Rows from block 5 of the encoder of a small masked image model, named by matrix and row number. Rows with one number within an expert belong to one neuron, the router's apart. Each number is 500 + 25 x the weight over its row's rms, rounded and kept within 0 to 999. All counts start at 0. Numbers have three digits each.
Before each expert's rows are labels from the 100 images, of 14976, where the router gives the expert most weight on average: "colour at peak" is the nearest of a few named colours to the mean colour under the peak. Only what is clearly more common there than usual is listed. The data: microscope photos of single blood and bone marrow cells.
# router: router (encoder.blocks.5.mlp.router.weight, 16x192, trained with AdamW), inputs 0-95
# up: expert up (encoder.blocks.5.mlp.up, 16x48x192), inputs 0-95
# down: expert down (encoder.blocks.5.mlp.down, 16x192x48, transposed), outputs 0-95

# expert 1
colour at peak: white
router.1:503479507530511503491468477493514434488471522466517505522479467475510495520505446479498448501455527513493517523471463473501462503457510511496479489444456467487509513481515534485513500448514473498519504492478504508448477488475488501456517477468486464446463524491443483483526460452468498495
up.0:514472472526510479513460511482481515498495441528524479522496542522509506539471507461484500511511505523462502499514472540501521497502536510495457520526481544501503493480492532461522469490486458491500492463523500563499481514506510487470501498445476519505501478482531558506485495523479513497
down.0:473524501513471526507480529518542516522469451509528488488526452480493514513522448495488479459469507547546497505525519489512511527516541491498533481509440499477420510522459477482461514482496499476507533539464506529525476506523499483522499486498455534492506511524481469475555505536458489513
up.1:486517530515504518488521530537527477507504531454529487541502488550493480468497496486516506508470482451484522489486497515501471471489517512503512477486495520521452491547484551517444495483523556483472552480510508507530502527523518527447502498478542476499487491529531524491500463481490497548
down.1:471451476497514441530522484499494492522509501511491520472521488522501510508449489548501485496488515455515471509514476472483524512511485466471519537497505495474492567504479484507469559484474507494533481506509488483481498504533443493443514539480506519468491546486467433505509500480539500468
up.2:445488519541476522482538477496488502462463528552512512495533520511515475534491476530503497495520527502492472487444492467441515510492453514480523501529470527517463473495532457499487526483527511474527537505501479446510509515468489536470489492478495482501496497459475488473519456468444498524
down.2:511513471507479534475531511508507503478510502492490491487495503510518497518503464515499460475524460534502513518535507464553505545476527493498480496511487512514563427480495508487482499429539469530491504566498511443520512505518564481450505556475468498474508451482534498512505518492507454499
up.3:481505489508509502475495460494490530501461495538504550481491510437525545502512516524480467473503472481538498508499544488471503541519549479515531486520513516501478483480510531500486529493508518495495502468525510463490461504508494472477501541501499497507454489496459516481535480498496449539
down.3:454460500490498461528532513498509487506561506514505516492523508526488492450497484506521498537486494455474490480554515542497533515524546499533505484486523499499516562468537462517499497511472449492519516482477511513484472489533484527522515509493493470484503462508518553458545513518482487514
up.4:469499554482530509502525468534500519518508454469516539481500501519520454544487486517518507526488487518520489501464496520519526503476500489527472499493473509500447492560532497502499473492464531493521491482546475487445474502459522493517504500485471514530496492478478513438490490478516521450
down.4:524473556512475482483543516491510471493504496522501496480483466457504510498553458497480495486536459479488482510519525532553479495527505490513493518469490508470512505445491531504511503487491493495477503491501500522537541527515485484478495490489511548459510556492509506524511455532511451531
up.5:531495486560495516489486482514515488504506502499508523521524508525530528449521502475505494491511504461513490502444487483543487491466471479469526525484501488519466442509453459507503503542516465481486467501517484506508526455460481513495534511490518463513495545491519533505536460468464497470
down.5:470500499492514514506518528509491519515523490468490499518491519485470505474483522489535516527478507505503434523488510523465497440506486502515488504515494496532533530465466482525529475466458533486514510523502530532510518449483489506499517483527535505488491526498487509502504505525545482522
up.6:504506479462445481527518498516517472475509494497507455545473536482462506525528480466470488503487519466488495469481509534449519490515440504527509484519506500504502466562530475502516523467518482513516457492499569524478486498477466502497501475519491499472460532488518542518519548521496532531
down.6:481479494536492503521502512478546490532531476497487530523495527484504559536543461497506554481492495529503453519557510504477494531492526514526508519535489536484484528474521520479507517501546499489522511466474487535508458505484485496510512473506467489512491503448534479526524466481519478536
up.7:500498503494494506503500500495501496502496499502503499500498501499497504500499499499503496496497499501501497497495499500499502496499499496497502503500502501498477502497495499500497498501495498499476495499497500500496498497497499498497502501494498502497499503500494496505502491498494499495
down.7:499490503498491495504511497502501501506496497503510482490527511489507507507506467502502528500517500487493520495441504495506503522501499506505502495528529504502565522506492495503503541496499500500434507497497501504498495499512542504493500503510493507501504466511508506502495509494501497507
up.8:522486500517546549490529490507468518520521507506456504458471499469500497535467500495506511478500506540504519431453495548475537481482508492506511471509516492461466486484511543489526530484506541530468513495521512498489508498511482518511451542491460495493513502461509474516501450494473493535
down.8:486503488489533465480490535466490532495529488531482494538491461489512459481479510479510472468517504498522482527509521545544481505513532517520470494478502510512492541523524482507462491526499522494446506485469494500522494524487515433518499487511508541504498523519499478544475487541466481505
up.9:490471514512484439498511488490505499516457489518524522503522465501507512493495489495450518505468539492495477484499504488525498559538475511516497499506478481512425525510524539488481529489495513482497450478466486527506496513487517496538511494469472531464523524521511506495473529517482495525
down.9:502506498520491507503491491488483501528482513510470493508453488490532551505504463474491508490475463473485538549491523527488487484497559524473463505521532523462519477503535447501464527482502512491508498479493516475481463519554532536556510468468546492542500513549475501522491480479479535475
up.10:516482490521503502500513508506466524506506520454480481453501488476471475543523489474493466526481498505506513500481448472521473521500489502526505574523519522475507497496520512540509496506536495506458513566487532467483503492478515505478511474518530476491496494484474479540501503559443508528
down.10:484497499481499488510486455472475486468497532508499489513510522496566468470526533470471497533489473501498546506517530519466512542539487508501510468521461514483475503526521502501457515524475482513520502530488445549517488492495533530536472479485481486486523506474553507486505534521471467452
up.11:523467522528482509471515459514501522505486534482485514492520468519502506558500524522544497503517501495484499526513462520515508498505476491468532520509520492463439511507494491557478508445487540499499485489484498484479537539499536516503457532509496501488511452509476516500501485498518529482
down.11:512548532523505462526521494508506517518492455561499492468502522459470484487495487494522481523465484523542520471496512505476518498512522495504517487499485512476499541501508523497475463491493482503451492567459538504472447503508533485508486467532514523462503509467514496478568510497489483535
up.12:489518504474482527506494542451496495542483498554511511492527509508482500479547521513479512520522495484529539512469475486545493508525471480529534535514456473478496478503509482513475525449494457497448541517472489463487461546535510518487507493436530493534511482520478505456480478460524465517
down.12:488501489498497517493507512508505483497513462492507501441506521514522497509492496494473510540499560500485515460543503504523502510494500515491501492486501528508477524506491570544489497543502489511415510519515517539514513452499553508511486509494418513493491506503523494499497510497549516492
up.13:499477466468500523497442495477500465504486502478485517551496480514451538479501501508520513517509448514472440510489518494482500467524530495478504500542513483498519492511478483484522484547500554503525432547495538521520538497484469483497473501503504514480495490508502504528490513469473531452
down.13:463534518456476485504503501498531502509492475504520533455479500500513504492502513501510481498490535460518537493400489440485512511484490514510498478503495522498571494482502521530510511542500486507476499494495487490463503528552571506501462505523508484492481468488460474483510502546505492459
up.14:526499522524474494510508473530533499512523489498512487556525508489471492501523528542499489479540484508500531503447500487472536548575512521536510519490514530549524536505512485538483482481512484487512503503501528503504529482500498525471475515493499516507499482536521485529505551500522490502
down.14:532525531519501468547536495512462496507502516488486495506465536514521499476510475478497489479492511529475494526450520539485494488487463496515501525525496528501444525535503500476535502515498539481509487520476500491496482497517504489485475512469477500480451496495473471514462510492442505504
up.15:499506497485511503500492506489504494509504507501493511495498506496491494496497496513502492494507519494487509486476501490498519507506503495509501490479495504482464503506503510489499498481500501507484512510483500504504490505512497493495487521483501500509505518495497511496496507483508494493
down.15:474518506499509491489486507511499493483512484510484462495518475502499487493500511502504508485505453516509491506544502497509491494515505498484514499492498483517606555509474502497482468488500476497456500499503499508520490521510437500510504476497478501505524512493517513497494495494490515511

# expert 2
colour at peak: pink
router.2:506493522485491533466517507502540487518530488491547506529505549526485520507526517524535497499551513511516523530533520518498516535481526535512525540498497511510489534516531459538544508499522513498536520530552503487487509508489532538498499504554501491544529508497531547502499519555521475498
up.0:489490478484480485450488516488511485521491526479486500520499464474499502504483482516537498529556510483470499511472495482529512529501462518506486472537514475506462494508502528543507472528526478519455504533503467488500492519504473511484488506468489520473505498512544497513457523495479516502
down.0:487469464504492499513450521501495512555534458501517521461498520548488525515488549506528456518498538477573488469512517540524468466447501546483495514497504524511527464509513485462459489500503504476543506484527529449481544494487467474507525513480481512566509484534501468502491469463506473505
up.1:526481492514536527514466474483450500525494511530514475484528535499505496520511520483488447508496475481476471507520539519448518491460521479502504531532515501512444471517465513520485530493507494510502483496517529517482512538518459537463510502492518507504525514526510521530510459449480485524
down.1:491513511521494501509498533541481498469529501501482480485503482548469515512465525530510489503521505461513477543497487488478549496486496485462513490532562471508536519478486509501476440442483497469498462443480526523486528473509496516510572506470487479506523479466527496544513498516542530502
up.2:498507509502503542549523520503538509542517488512504516464488490489546514499481499454494476477467503479543531482522510503521496529516513482513494528512493494489534465502507457487466550466496488473476512522488483502473465488492503495504547514469523484529490534480511516513515502505497493531
down.2:490495509499482520498525512497493484523502522496501497507504497495501498498501452478481521504505518483503471500515498499471498560488487483502473510502492517530532496498488472499513493504486474501470499500504484482465497511513494497507518497514506498474509502516474493501504509547519510496
up.3:505535499478500529509493468514498505550519484476460483459517494452509527430487536467479486475479523472490469432473478566470491521503500497483495511510507543529529476488457486491537502522534527492501545499499486465489481464499517487481505514501474513509489517486521480528539496500511497504
down.3:520462497548498489505522502461505495517485533496509486471494490495455486520503548472480533565529459478505455489524500495513495539488481492509514512507486495455516472475547544488507469456469477484536515508480480478527545516478507492506491509475504501521462501506522482519483487489502529483
up.4:493500487494499489491499499511496498496492497494499489503500498494499502507500493503498499500494514502498499509494500497505499487499500506504497493497493500499474497504500500495501493494495487504494495505499488496503502497504500486496493492502501503492499502491500499505499525496509506498
down.4:500500490500529497511446497500499507503508479496491475484513502499497500499508511494490495505510525542484522507535500500501502524510527510504501505502502505499463490501500495477505465459505513509505501519500502508563502506527489501503486502510433496501503543525496507501499517502498500493
up.5:516487491490510468484539468491503518436514441465516470477493477534528489466498506487555509483507514521481510537502505518490443464526455505504528468490475487517474498472488512500519464445481495484498530524491502510471499471510484559517482505515515473504508493509489481492525500521499536477
down.5:514502491515491519484526508476541467458526474563533504508490492527498479510487519455434482527458490481521524506473491474503510544497491523484506515491494485511482525487527468543448530514532502518475487466499535503499533494489513436475485535505446493489527515528558521471475497502512473489
up.6:502493500505495510503499499504495498496497506494509497499492498492499506498501501496501491489501502496500496497494497498503493494493496501491499502509502496496473492501500501498505493498494496494480485503498490501503497499497498497501500496497503501504494506499500494500494489490492493500
down.6:533501536443505566469524518505467490509522495473495498531515513482464523475480466510530511489511478517518510480486490488481520484496475488489513489451489505499502465512475486494508486486503510530494492484555501490527470501519515564471461495530485528508466518510496523476510471496502474453
up.7:506476524511511481496424497502530518504485486477522495526468503555487524524506496472506511533515461519505487496490484494516510480473491494458526491510491534516486512519453512504445454518520493512535507515496514446534479465541464462477512499489567531499494532504444494517488515520522517500
down.7:482514520509490455473488523504474516542498414519512557503521508516454481494500506516478566476482530508525486510468490497466506483515537548529521504498494505560532532522476493479499494522482523507484520453509480523500467481538527505547456503475519470493514461524494512477468523508456495493
up.8:504440541507508501553559453474520517528477506499524516485473511504545504520503482516507495486489516512490515470463530469468498546507487512497519521487469491464481507474533490473486499493483524469419553534523487490501495493508493495481472537462502459489490505478484498481490483477509460485
down.8:498545496504475497517477511488484514520496460485500516476503507498506503508498471495495498508508535534501470499486488496524496509508493491489492516509495488505577468498528511498474514499520514506430507498496493513536496486495495519502492499488484501523496506487555494502501541448505495518
up.9:512491470482463484516499501514523491503487537484479512529483476503517512514459449517497556451515523493504505483506517483462482430500516509498496440546508476477501476468479513529460476476496476488522482514499487529502511506486511545521479458502511509490490465503492543516484489499517468538
down.9:541505483492518505552520556477497481507506512505508478533527494488474503508530541534526478482496495542526482488562499534478501528506483486539514477490537501480517504514508464463505473496516500482450473528478478480487532532483526461498520471466526479528458494557536503484516487492528504482
up.10:471470500527519456479497510460500469490504508524503494464492493461469521475507517514550455507495524489514501489484467504456489504557522488521523508513484513493488510495477510536496505471537498482475505484520585464497513440525472492497487533508509456491532465500534520493526485524519501513
down.10:513472504499511490477471466488491482535505500466464503444519493489487468504517509487501523523443472556534555489463444473478490521530497503543461529465497494484513513530485515474470477507530491506507530534447513483477499501504517536507514467503474468534536531512496453513518500512524460519
up.11:498492533477524523525506476489483494528512492531498536486466463472515509478472517471494479516515551450513515477489476533475537493523507481472544548467470514505479500545491496489473505469471517481488480476500471511504475519472554470451479494475471546493442511494470517528480448466509528473
down.11:484504493474478531503483492479521500514526522528503516480514481485502533509498498516474517514517481529497494495509512524550487531517447526467493511510533514522499542475472488522472518471520536484508504488491512522488535519486530502498516497526453477493481513446422496486521509495505485520
up.12:524534487491517522504486532484536473527464502485516499502509461490467505478481532457499482485478481465564523533503529558482526534550501506464487491484503472509450440505499502548486501507500463501489476504495517512502471541495482521502481510462492485505454477484498477497499540451520484479
down.12:485513506483494477477509478497482521495463476527498495493525516517505512468536484535491491483514538520472469492544489480554521460491477511512535479491482495484491519494517582480486471493502523511505526501479445532517496467502500477514500529496520465522508492535519562488491463496456554510
up.13:555482459527509507476524526453512494492498517498540524545526478483510481478460514512505475468509516493494502533491490508541509490469500541538500524505481457480534500485479543470505486476482509525482504482454530521501495559500494467510522487503520510519525494511476551505474515465520479507
down.13:479499494507494499525531554506502550523464498508492478528476502495458520481512488472514544555484489459498500506477479531506531507535510456494522508509510493529530498483491511543475461494514526509486566500503493522453460489510499514462482480493511538478448496529507442492468503484470509466
up.14:494492463514504447467499490534498491462497503480492491527514494496487492500500484521496507512504490495495478523482490510472473473522485518508474455498514494512479507502499508534512469518492490503497483477506517501489505504478501496514478513530497493472499516507496490502498554527494498511
down.14:512506508505495507504515508506499475493497523502500513506511501481500497491492483498511517500502535471496486507623502490491499439488495483506465515481483474457490489507490502481504468505517509504481501495501498467508506490523509500516514488513487500499507520567483499504484522518512515503
up.15:498510463495512484505498518503469468484528506480498510519504504494513505506501503490509498513497479471495487517478519492473488491521477503508476491525527510511460512521507499500506490515488489523489470508484485503512528503491498510491496481499484480487508512469472509526491533520497503512
down.15:516475505501461491511514475516486504519505484501502494493499504526505500501500467494487482508499488441503482486388494500440497551512496508497501500486512502507619494505499491539480528513470435502580496501506504503427506490492534497500504501535546498522506444543495497502505504551525496497

# expert 15
colour at peak: grey
router.15:503496493445468538498493469503479499483501509470492501511512457505512513473493483498505462482453516518529484463482500504500515503438476487520489441506431470449516503532473522482494516482518516476472481501526527473504475509499516506511477477478529459481494538484489508487452497489524511478
up.0:541521496520482497502533524466511497486509481502502522518504524491552489478540489481479474480481493515548520442574523481508495544495476528508491482490507450506466467490470470517538520508533472499536495482532458468460508551470518497495494537508530493544526540518518476486475518512538492502
down.0:536493489481520493490495510500504493512463450515513483522509493505482494520500573499494498468489528521460499457495474539526479492520500514527494498493475532502523515490512528510489474514525557505487488504500474510518511475492520505508452520518447505475493425468509505522479510494435490514
up.1:506517544481508495520466541488512525524489479514476482481501487486503467490527532507486540498512535508486538476540458528553488493488479461481505482517463506488523452493481493501496478438536529524475537500502468488500450491494488514517521523470512502501506523516537512480496462507497501468
down.1:453520493522461486504491495517513498525513501498530519514486493510490490503508491490482477510515511486441458483444504534480485556539480497512510484517495485531559537530537506470484534486489525494537508486511503494469508509444433501495523511480523511513499558464527503502502510486490504519
up.2:530455530537491489494525423495547503492512463463531532523488518518495541477460498502496491523513462492503511468506499476501529492476489490494497454466470499479448468515511512536474510499488499520501505512552515500502514499487485529496487493454474487436493492521511513502509529508518487460
down.2:405483496508485498507509492502489494513491532499478511477507492479502492502490518485515489495498551509508491500476487496514521524494448501525519484507511506520523546487504482531534478496459506487538506497480509531525480486534494521491476480533492483472499493479493482494507504496459525504
up.3:504502537498493526525521496504495493491557508526542470485519518513504529455494539474535544494483469507501504494533495518483489519489481480478507506487502470494456500484485503501464521515523485481560478484514494504499509501493497478535550547439490508514465488492542528501503475500462502466
down.3:503471489497529478489497496503498499481503476503499531514515513508493487510548548508492476502498541494493459517573500555529492484514444515480519511485508489513518508502510508531458491494472554505458492519502498438539508484446507514544467495502508504506506562459485475500508483506488500449
up.4:503499487490504498500517483486524490485489536519520462529470537513480505508499491458516509520530543495529541509504508520480478512498501508486467536519487540510520486474532574548532493491496481512442513510494469493457472528538492481489524490505506510501489492459545451523499533505517476469
down.4:494495544509524484570513522512553510520512492509503471501461528516512489517489470525529492505518512558508480500508457464539496513505476475513484517481512478462531492488494487505475484504530518518540493474463496515536515484511552483464494471494513469507480486518526503469469500518493456481
up.5:535486539517472488515518492540486468464543514514490520510512524540501486506488471486530534491498483462510507524472501518507469478519454520487463493525513508480479500485481495510490450538502492484495479488508488466521539504493519479493491516505495465530494521508511505470573475548516483490
down.5:493500504495495571526450498493508485521505532548505479479460511479515497463538559498465500483485487511500460470508489477481477528465554479535529497504488485512527536483509491514515578496479482483557516461487472538499481472570550474505489503524522524487480453486494491513481506473497461478
up.7:512474522533539526508493480521520505477497498494511502510481472494487488490504499499487530482501544526486532466534490548525467464497518528482472473524525500494411488503485504501492520486508526509537529474525486507504505505503500490507529544476495519519503533455542513458511469487493501441
down.7:469483505473489507507527508501517500496486499493495482502532503504503505498522547488510470479503484489491427527556497532484508558525483507503485505523483484512546508530501493491506520469519546507484499504529508498525493496467427506483430527520521482506511570487476490500497510449458468517
up.8:510435539535461527502533433506495507459506465478532524504503473518484546488495498505495499521472484532499513478474519507487505496489480513496498495488472503513462496507511473535486498522485516477519536482532527491489547506476509569498476528493476478420495540484521516453528458522511479509
down.8:443520489499492495500501519509478489498508502511498458498521535504507508526523475482504501503516476500521494479563501470518508517528486505496492487518513581531545574480489495482495478494441483490423493520479550547554461508512476508481546461504483499524504485474462496515492520517494538494
up.11:513426573532473496514501461503483533475504480498498485480486483492547508538469443532526510489482540495496553451508527460512514479491493512498510511496484502476435502495503446526506511478486515472516534539519495466497514549511494503499480497498496486500531480530504475481468477507503468591
down.11:478557491490471521491473501494489458541522518519503523497495514514470512490497497504485531497500511508493480531466515552509527513538495501489486508483493485493550521507481529512483490488518506498540534530502512546529459437486485514489472477465520521476501523517446513510499510502439566510
up.12:458463553479503503512503508538546503480508494509517513472476494500499479485489503500506522496497552527496547466486486502533511484458481493511460462522486487453552517514498508518491512471481504501540503492545521499516496523516505490523516505490491497504529476508513520461514519523492490482
down.12:503527498480515528499485496496481518502510513503485484510494491512492493505499553495511489486529536497511516504531496500491504510517468512544500502503496481492554486514500501505496483484510512512511488499508488506500494487498457515466476499493472506517516531472541501493509497483474459506
up.14:497519559461490470521506535503518504490505496543488443497487446511515497483515517556518504518493511500469481528481518505520470476504469483514502460496498477519451503504469514522510461482521475513516530509536514473498558468477495466496513492512494496464506485489457514449494496500528520434
down.14:499495468523482504537531515486510507468550516465479533538502476500528522534489517488492500478503494511508547502523531512516560492471484503485510470502451525533463541494489496503482477491497460525516515497507539504460427432457495544485475496511500498500541513500527497515512475503485475511
up.15:421481537543519480519529510471458522497480516522482513511502481481537469524536522477511497492530485578480520457559501485527495523496533508501485485499474466492471502512495497484516483449510508499516502522502452514515478561536486489501496490529529478507546547519502515489493510468536477526
down.15:555513509477523538500491527508493457492483520514499503478500525502469502480500545487515465513503491453484479504460505525462497552515467479489523493491492477486484514489475471521520525538514548497472528465493498478477507507458454504488533533500485543508456486514495502489483463462491444485
up.16:510521487427485545485491547509504500509506494519549481501511513511484459489498512508503506529485485508530483509457511510510486510462513496534546550486510490502514518518487476515489549504483489495482446494471531476482488484484509444518558525484542552529457497498508516536538475500509509476
down.16:464485512504512483497497468494512517486505522518487501479492483457514501520517483521508485458502506534547531484480463491544531460471520449450506488504485494528511565467494473515501520459524511504530508487496521478506530511527485496477484486520537473463513516472470507493500471512457548519
up.17:483512542491505495553496546466463524494504477519481528466479483519483461495538490508507521487488523535507531451513530508507499521485516501494531490505476520499568575473483489505462504496503535495515516494480523501500472504490512519510517525472496495533486520471533494463506445483502512503
down.17:470534510508547486500522516492496504521480496506506499492498506484488495512476534470511489481494484491525430491479503528439494497538516482516453465516495500510566552480503521490451496526507554488537514483478516534558502527484480508486502491486532494498513476527467512513489506483480502482
up.18:485460533507505553461483494497501548486486469504519510479524482530494533485485521494450502487487493459486478472555522496471521507453471502432518483502488497476507494511514491486507466519472527466565504506502504484510550507497473475500499474502491471482480493514515511475487544502505539478
down.18:471523416487540473486550536439504486519498537518540472538471481456457496525483502493487510504472494523539454507469508513503468505511516511535512504495468509493484494491475506480492504449488491522473504499523471489526484459511505491534491480496499513536502519481541500504509489475457516514
up.21:462470535510468510514504481532505496502509522529532521519499514472500513461516523523486529508506480472508500504464469497554525502488501489544508507498527480501592573486500550514474533507495484486537506464534542498517493486510509521512518473478515528513494468559529508469497465486479498467
down.21:498497491489529490493524520502495489500508487464510525505516518513487491513506555496524496504531486514527472494514491498491520483510463474503485507476502461487541522534519502483514548494500509502497478466514516509582495521483509523481472474523481492537498495455447487487487510515481476451

# expert 0
colour at peak: pink
router.0:553485505518556466534515467486497512474506486505511560527472528472490515490490524505530482462478524491468481447513534500501513492486505535488501481479469508512548494476508496469507496524479477513538485489491482464478528510542474490522465464509504499499503457497484488475475513549503476519
up.0:518502552533501491526522487444504512507454518522520504509473515498475482491512508495522489475470500499514464467532513464489467476528494514453519490488511521496427498486500506513516534528493573486491516467531495484495541475451503531504508515499505463501458511495474508498482445495479507551
down.0:485489500519488504497511501511496480487502524496520516486496496530504509505474503520480521505516471436516486495412484505500500465462506500514504486498505468486572587480511476543505543518490467516465506523514526495501468494507441502486474494519480499485515527494463482500490505521461521509
up.1:518485521518523535547509499497467503504517516505520529504450497488505510482493518459499505470494510477481488487520508509499491473503520486482481511524481489488521514507504515476486488513510534510552480504506476496483495483488518503508509483494484477515493482481529510507489456508473485510
down.1:536500494507498502498482497499504506496500490500497483494500498509497499500497582498500495494510499531513501497461497530500499469499482502497504510497497497502533503488496498498494485504499542502471502505510495501559497509498459501502488503478501499503502527484540501506502500501480494483
up.2:453472524464474508463505492465493509487503449506539505505495504500489481458501480488533502485508531508555519508466470502501488495522466476495517512519490501500504582454474530475520440519500525559511498500500522495496503519514491488520456483506454495521498491512472495488512494500449516498
down.2:515501479489528503524495548506470506547502482483506480530491486488472489490498474522476499515504515473467493550455533506477494523497496494532501508525513504475494493529519471531545533513493471500512479500501552476510485521481502483497511487464523517534525502424490481515557483548515491490
up.3:497480531504505565477476480496506456493500492531469550504482495529501494504453495448499483514502549489526504467534479478505546488517515506508470538541518512460490479518471505534508485498496502479441491471497555467469494502491510509483492448541520498442534488518504467490509485508577478507
down.3:491492528507451500463470512494495530491480485484539475476490504477496482508505524468476479470538523476487558484539449489514523550476514466495492533463520483510499511488482560501503449489485519542483513521533482468528483497521520492495467529461476422557474511517494516491472520472461478488
up.4:497512517547507484519515536487480498465529452523525486504494494534494455464500459504523461475527512522502534499483506470469510528446499527513484517510500516521531497489530497539499531496537474520478505509475537483478495513529496528515463486513506543532523547503509490501486525518467508548
down.4:493490499467501512476510473507487514477455523486528516511493491459468459526498495501485491481445423476519486479516504474512503474479513500526518516540486510473506561523509479499505449452475526455497487462508520516529499527496477484502523499502506502491543486467475507459531444477464507490
up.5:514474490541451502506489450545461483494548523467513497521456511473523532507472479498522521509510458506512520521498532470479486523452505519516498499515540489521510503504480502509488498516522447525424449503511515487473516492511484486525526489488489518530515520443506492518561529505505480488
down.5:520514501503488518484483506508504497482491494530490464490493481507506510499527538483466524473505480544488576498651490534530483517497504491512494511500505426485581423526487508482525490486502526507602490500488469425471506497523478491497472503463503497518478499511542495499514483483501505488
up.6:555470492489532541503486485500526484457494530485509483524481488512501546461509469509523454530494509532481498461529463516484506458491476528476464525499455539514512487504496489534461490535470472493512499506501488495518510485492499552485439489509502478524523492520480494495483453522537483519
down.6:515573526528520506447446497474490527496487510505542458510456516511479506519463518534456520490502440485497480492490479465507480539458539520484543508518478467499491469519505514533531499503521507519503465507503482567500497483471515463528558492484496468487488506477478446512525481485471537510
up.7:506488506517532475495514501512485480493539544474467507522527471526486459585489447484537476498515532486505508483490519468497485467477438537501519482534529519503477499468515485518456472478488528513474515513516498524547513533498522486502462468497515516548505524501480511537495508527502508518
down.7:476491507518482518524530522512486511513487464526506493504481510542534521498453523492493463516497478488496522519578498524467522497536518496470499524458495473455497511516496490487487516526517487482496509522496489524552476497487498503445501464514458520465473501506538465505504546510416463506
up.9:501476524542550535547501479503477490501486530498486459535551526501525503499495488538488512471487565534468487515489508480474504525533513512522455475464500506505498492489533483494494503529502486489556461507481482478520513492485511488498488486495507459464532505494531479471483529532478464496
down.9:509504501440504471475442488521496540491508529503535539532503525508503511479503513475494523507484482518493467496506509479515480490522492509485503534535503513527501530505490492489439532516477532511446539457474473507527494528520496462527448517481519540481504518489495511489536481497457532509
up.10:512484483525492523515527525502528494453543479511471532525543485521529516496475460491544468514485499498544467486464528476475559500503485497478535462495506499505538484532504496544489482497472468522503526475526477502442490479499459477467491493495468492484537528478470488457540507526505449479
down.10:488522486537533497517521513482483523506505484501484476482473508538538500465480496483489497523516499483485550480448501480547497476465503491498529547489494510509485504468460451468507517436504494507484510495482456482490497487494523490492510476489557505500485454536514521485497518505557513499
up.12:455473500508497476522503505436500534500466496516451486482463513509488517501499483466508509463504513531513530473508485475553528473506491487518480478490457496472454502472497514468521479477527526499474547492549499500493478516527505509502502465481487443493502498525494532433455508503494494494
down.12:465495507505548517524470491517500506502500505514495530530499497493486485479528513489493495497501542455506437516407492500486496511488536487498499503495481497510556538498516520465475524490474478498556504520500534547576499510470541507518503510528510492469495470499458501488488512466458523457
up.13:477521567524534472520479469550464500517545471468456514467496529533548493535511510491505457462509464507512541505515539443476495493525468482531490507498529530477441489476465508480500494477484485462504510504498476509529551535490514509491505493491524467525494455517501521496492543543520486510
down.13:516491498476483522512518521487503519475523534495463493515505453510501469512509494491495472486524495507526488509514494543484515472493499508461479546484501481449540536441524526501485485494463514505508486473505522474526499501478463465512522441523510504560471448488477516508481474493460488480
up.14:524493501521470516496504484548488481445558515470528466537510514504526517482500489541531502520493492478484509500465466486504478490467489526505497503506511510517456483481489499552520508495495483491509457513504522466501553528482502519491491498492502518530491534491504509500515493529489489437
down.14:517510502528526505495487495492542514508505489467462483510484498509511502513488570510497533492542490509481549497501520504528512470468492478509520514515517487495461450499482516515495465489479531494529453509503512477544475449504461490494496510429477489537475456481526497481494490487535517483
up.15:500508511501517470490509483499521503497473491510554513497541502517520489469525515509527493526473475541505504495535509497516509478478502543474520486471500517525510464471493497510500508556482533476513496487477464528503540447487490474517504508459531451501472524511496497499495485516441523498
down.15:510494505497492524507498491506498491495544518507490499493503518473522488488531532514491473508510406470510496484525506514466514560539495542462510500515517512515486508495550450500512526524501448499513518543503518537507454492508558510507520489523458514501481504480477494510496501477507495496
up.16:530494491474493430510492507485517499524471509511504488522547528545485468477513448480502503527548545475469488474483484512486525524459514534486506496529483523506505484536528489467512508517489492458468493506501480498482483497494470477518508497492505467489511549512517503532518541486459496535
down.16:514506480540493529476494475511497498487491546513513469575491459521492530495497553462465481458464526515503476491507503487490475490516507514486513501508486479524440503513478506492500505502433531516513512531508477517526521484472507551494493470521482477495484490469489495539441495498485530524
up.17:476480487496473461487520497460540512495480530484494513520498481500493477544482504474540482486511512511541474522478516487474502507518493529540475484515508548461519478493502559514504493502497492522485518557495517531502459489507456487486483547432429445518503498487533442490482510510491498538
down.17:483516479494549507476493489514500469499500487504507503485511498549536507489488494545478527474485435487461534477459486519476512458481544474477502500474483491544544487535473478461513475560473578465613489468492525529497495496480470520518494506534534503495479444501462499514489485495494484486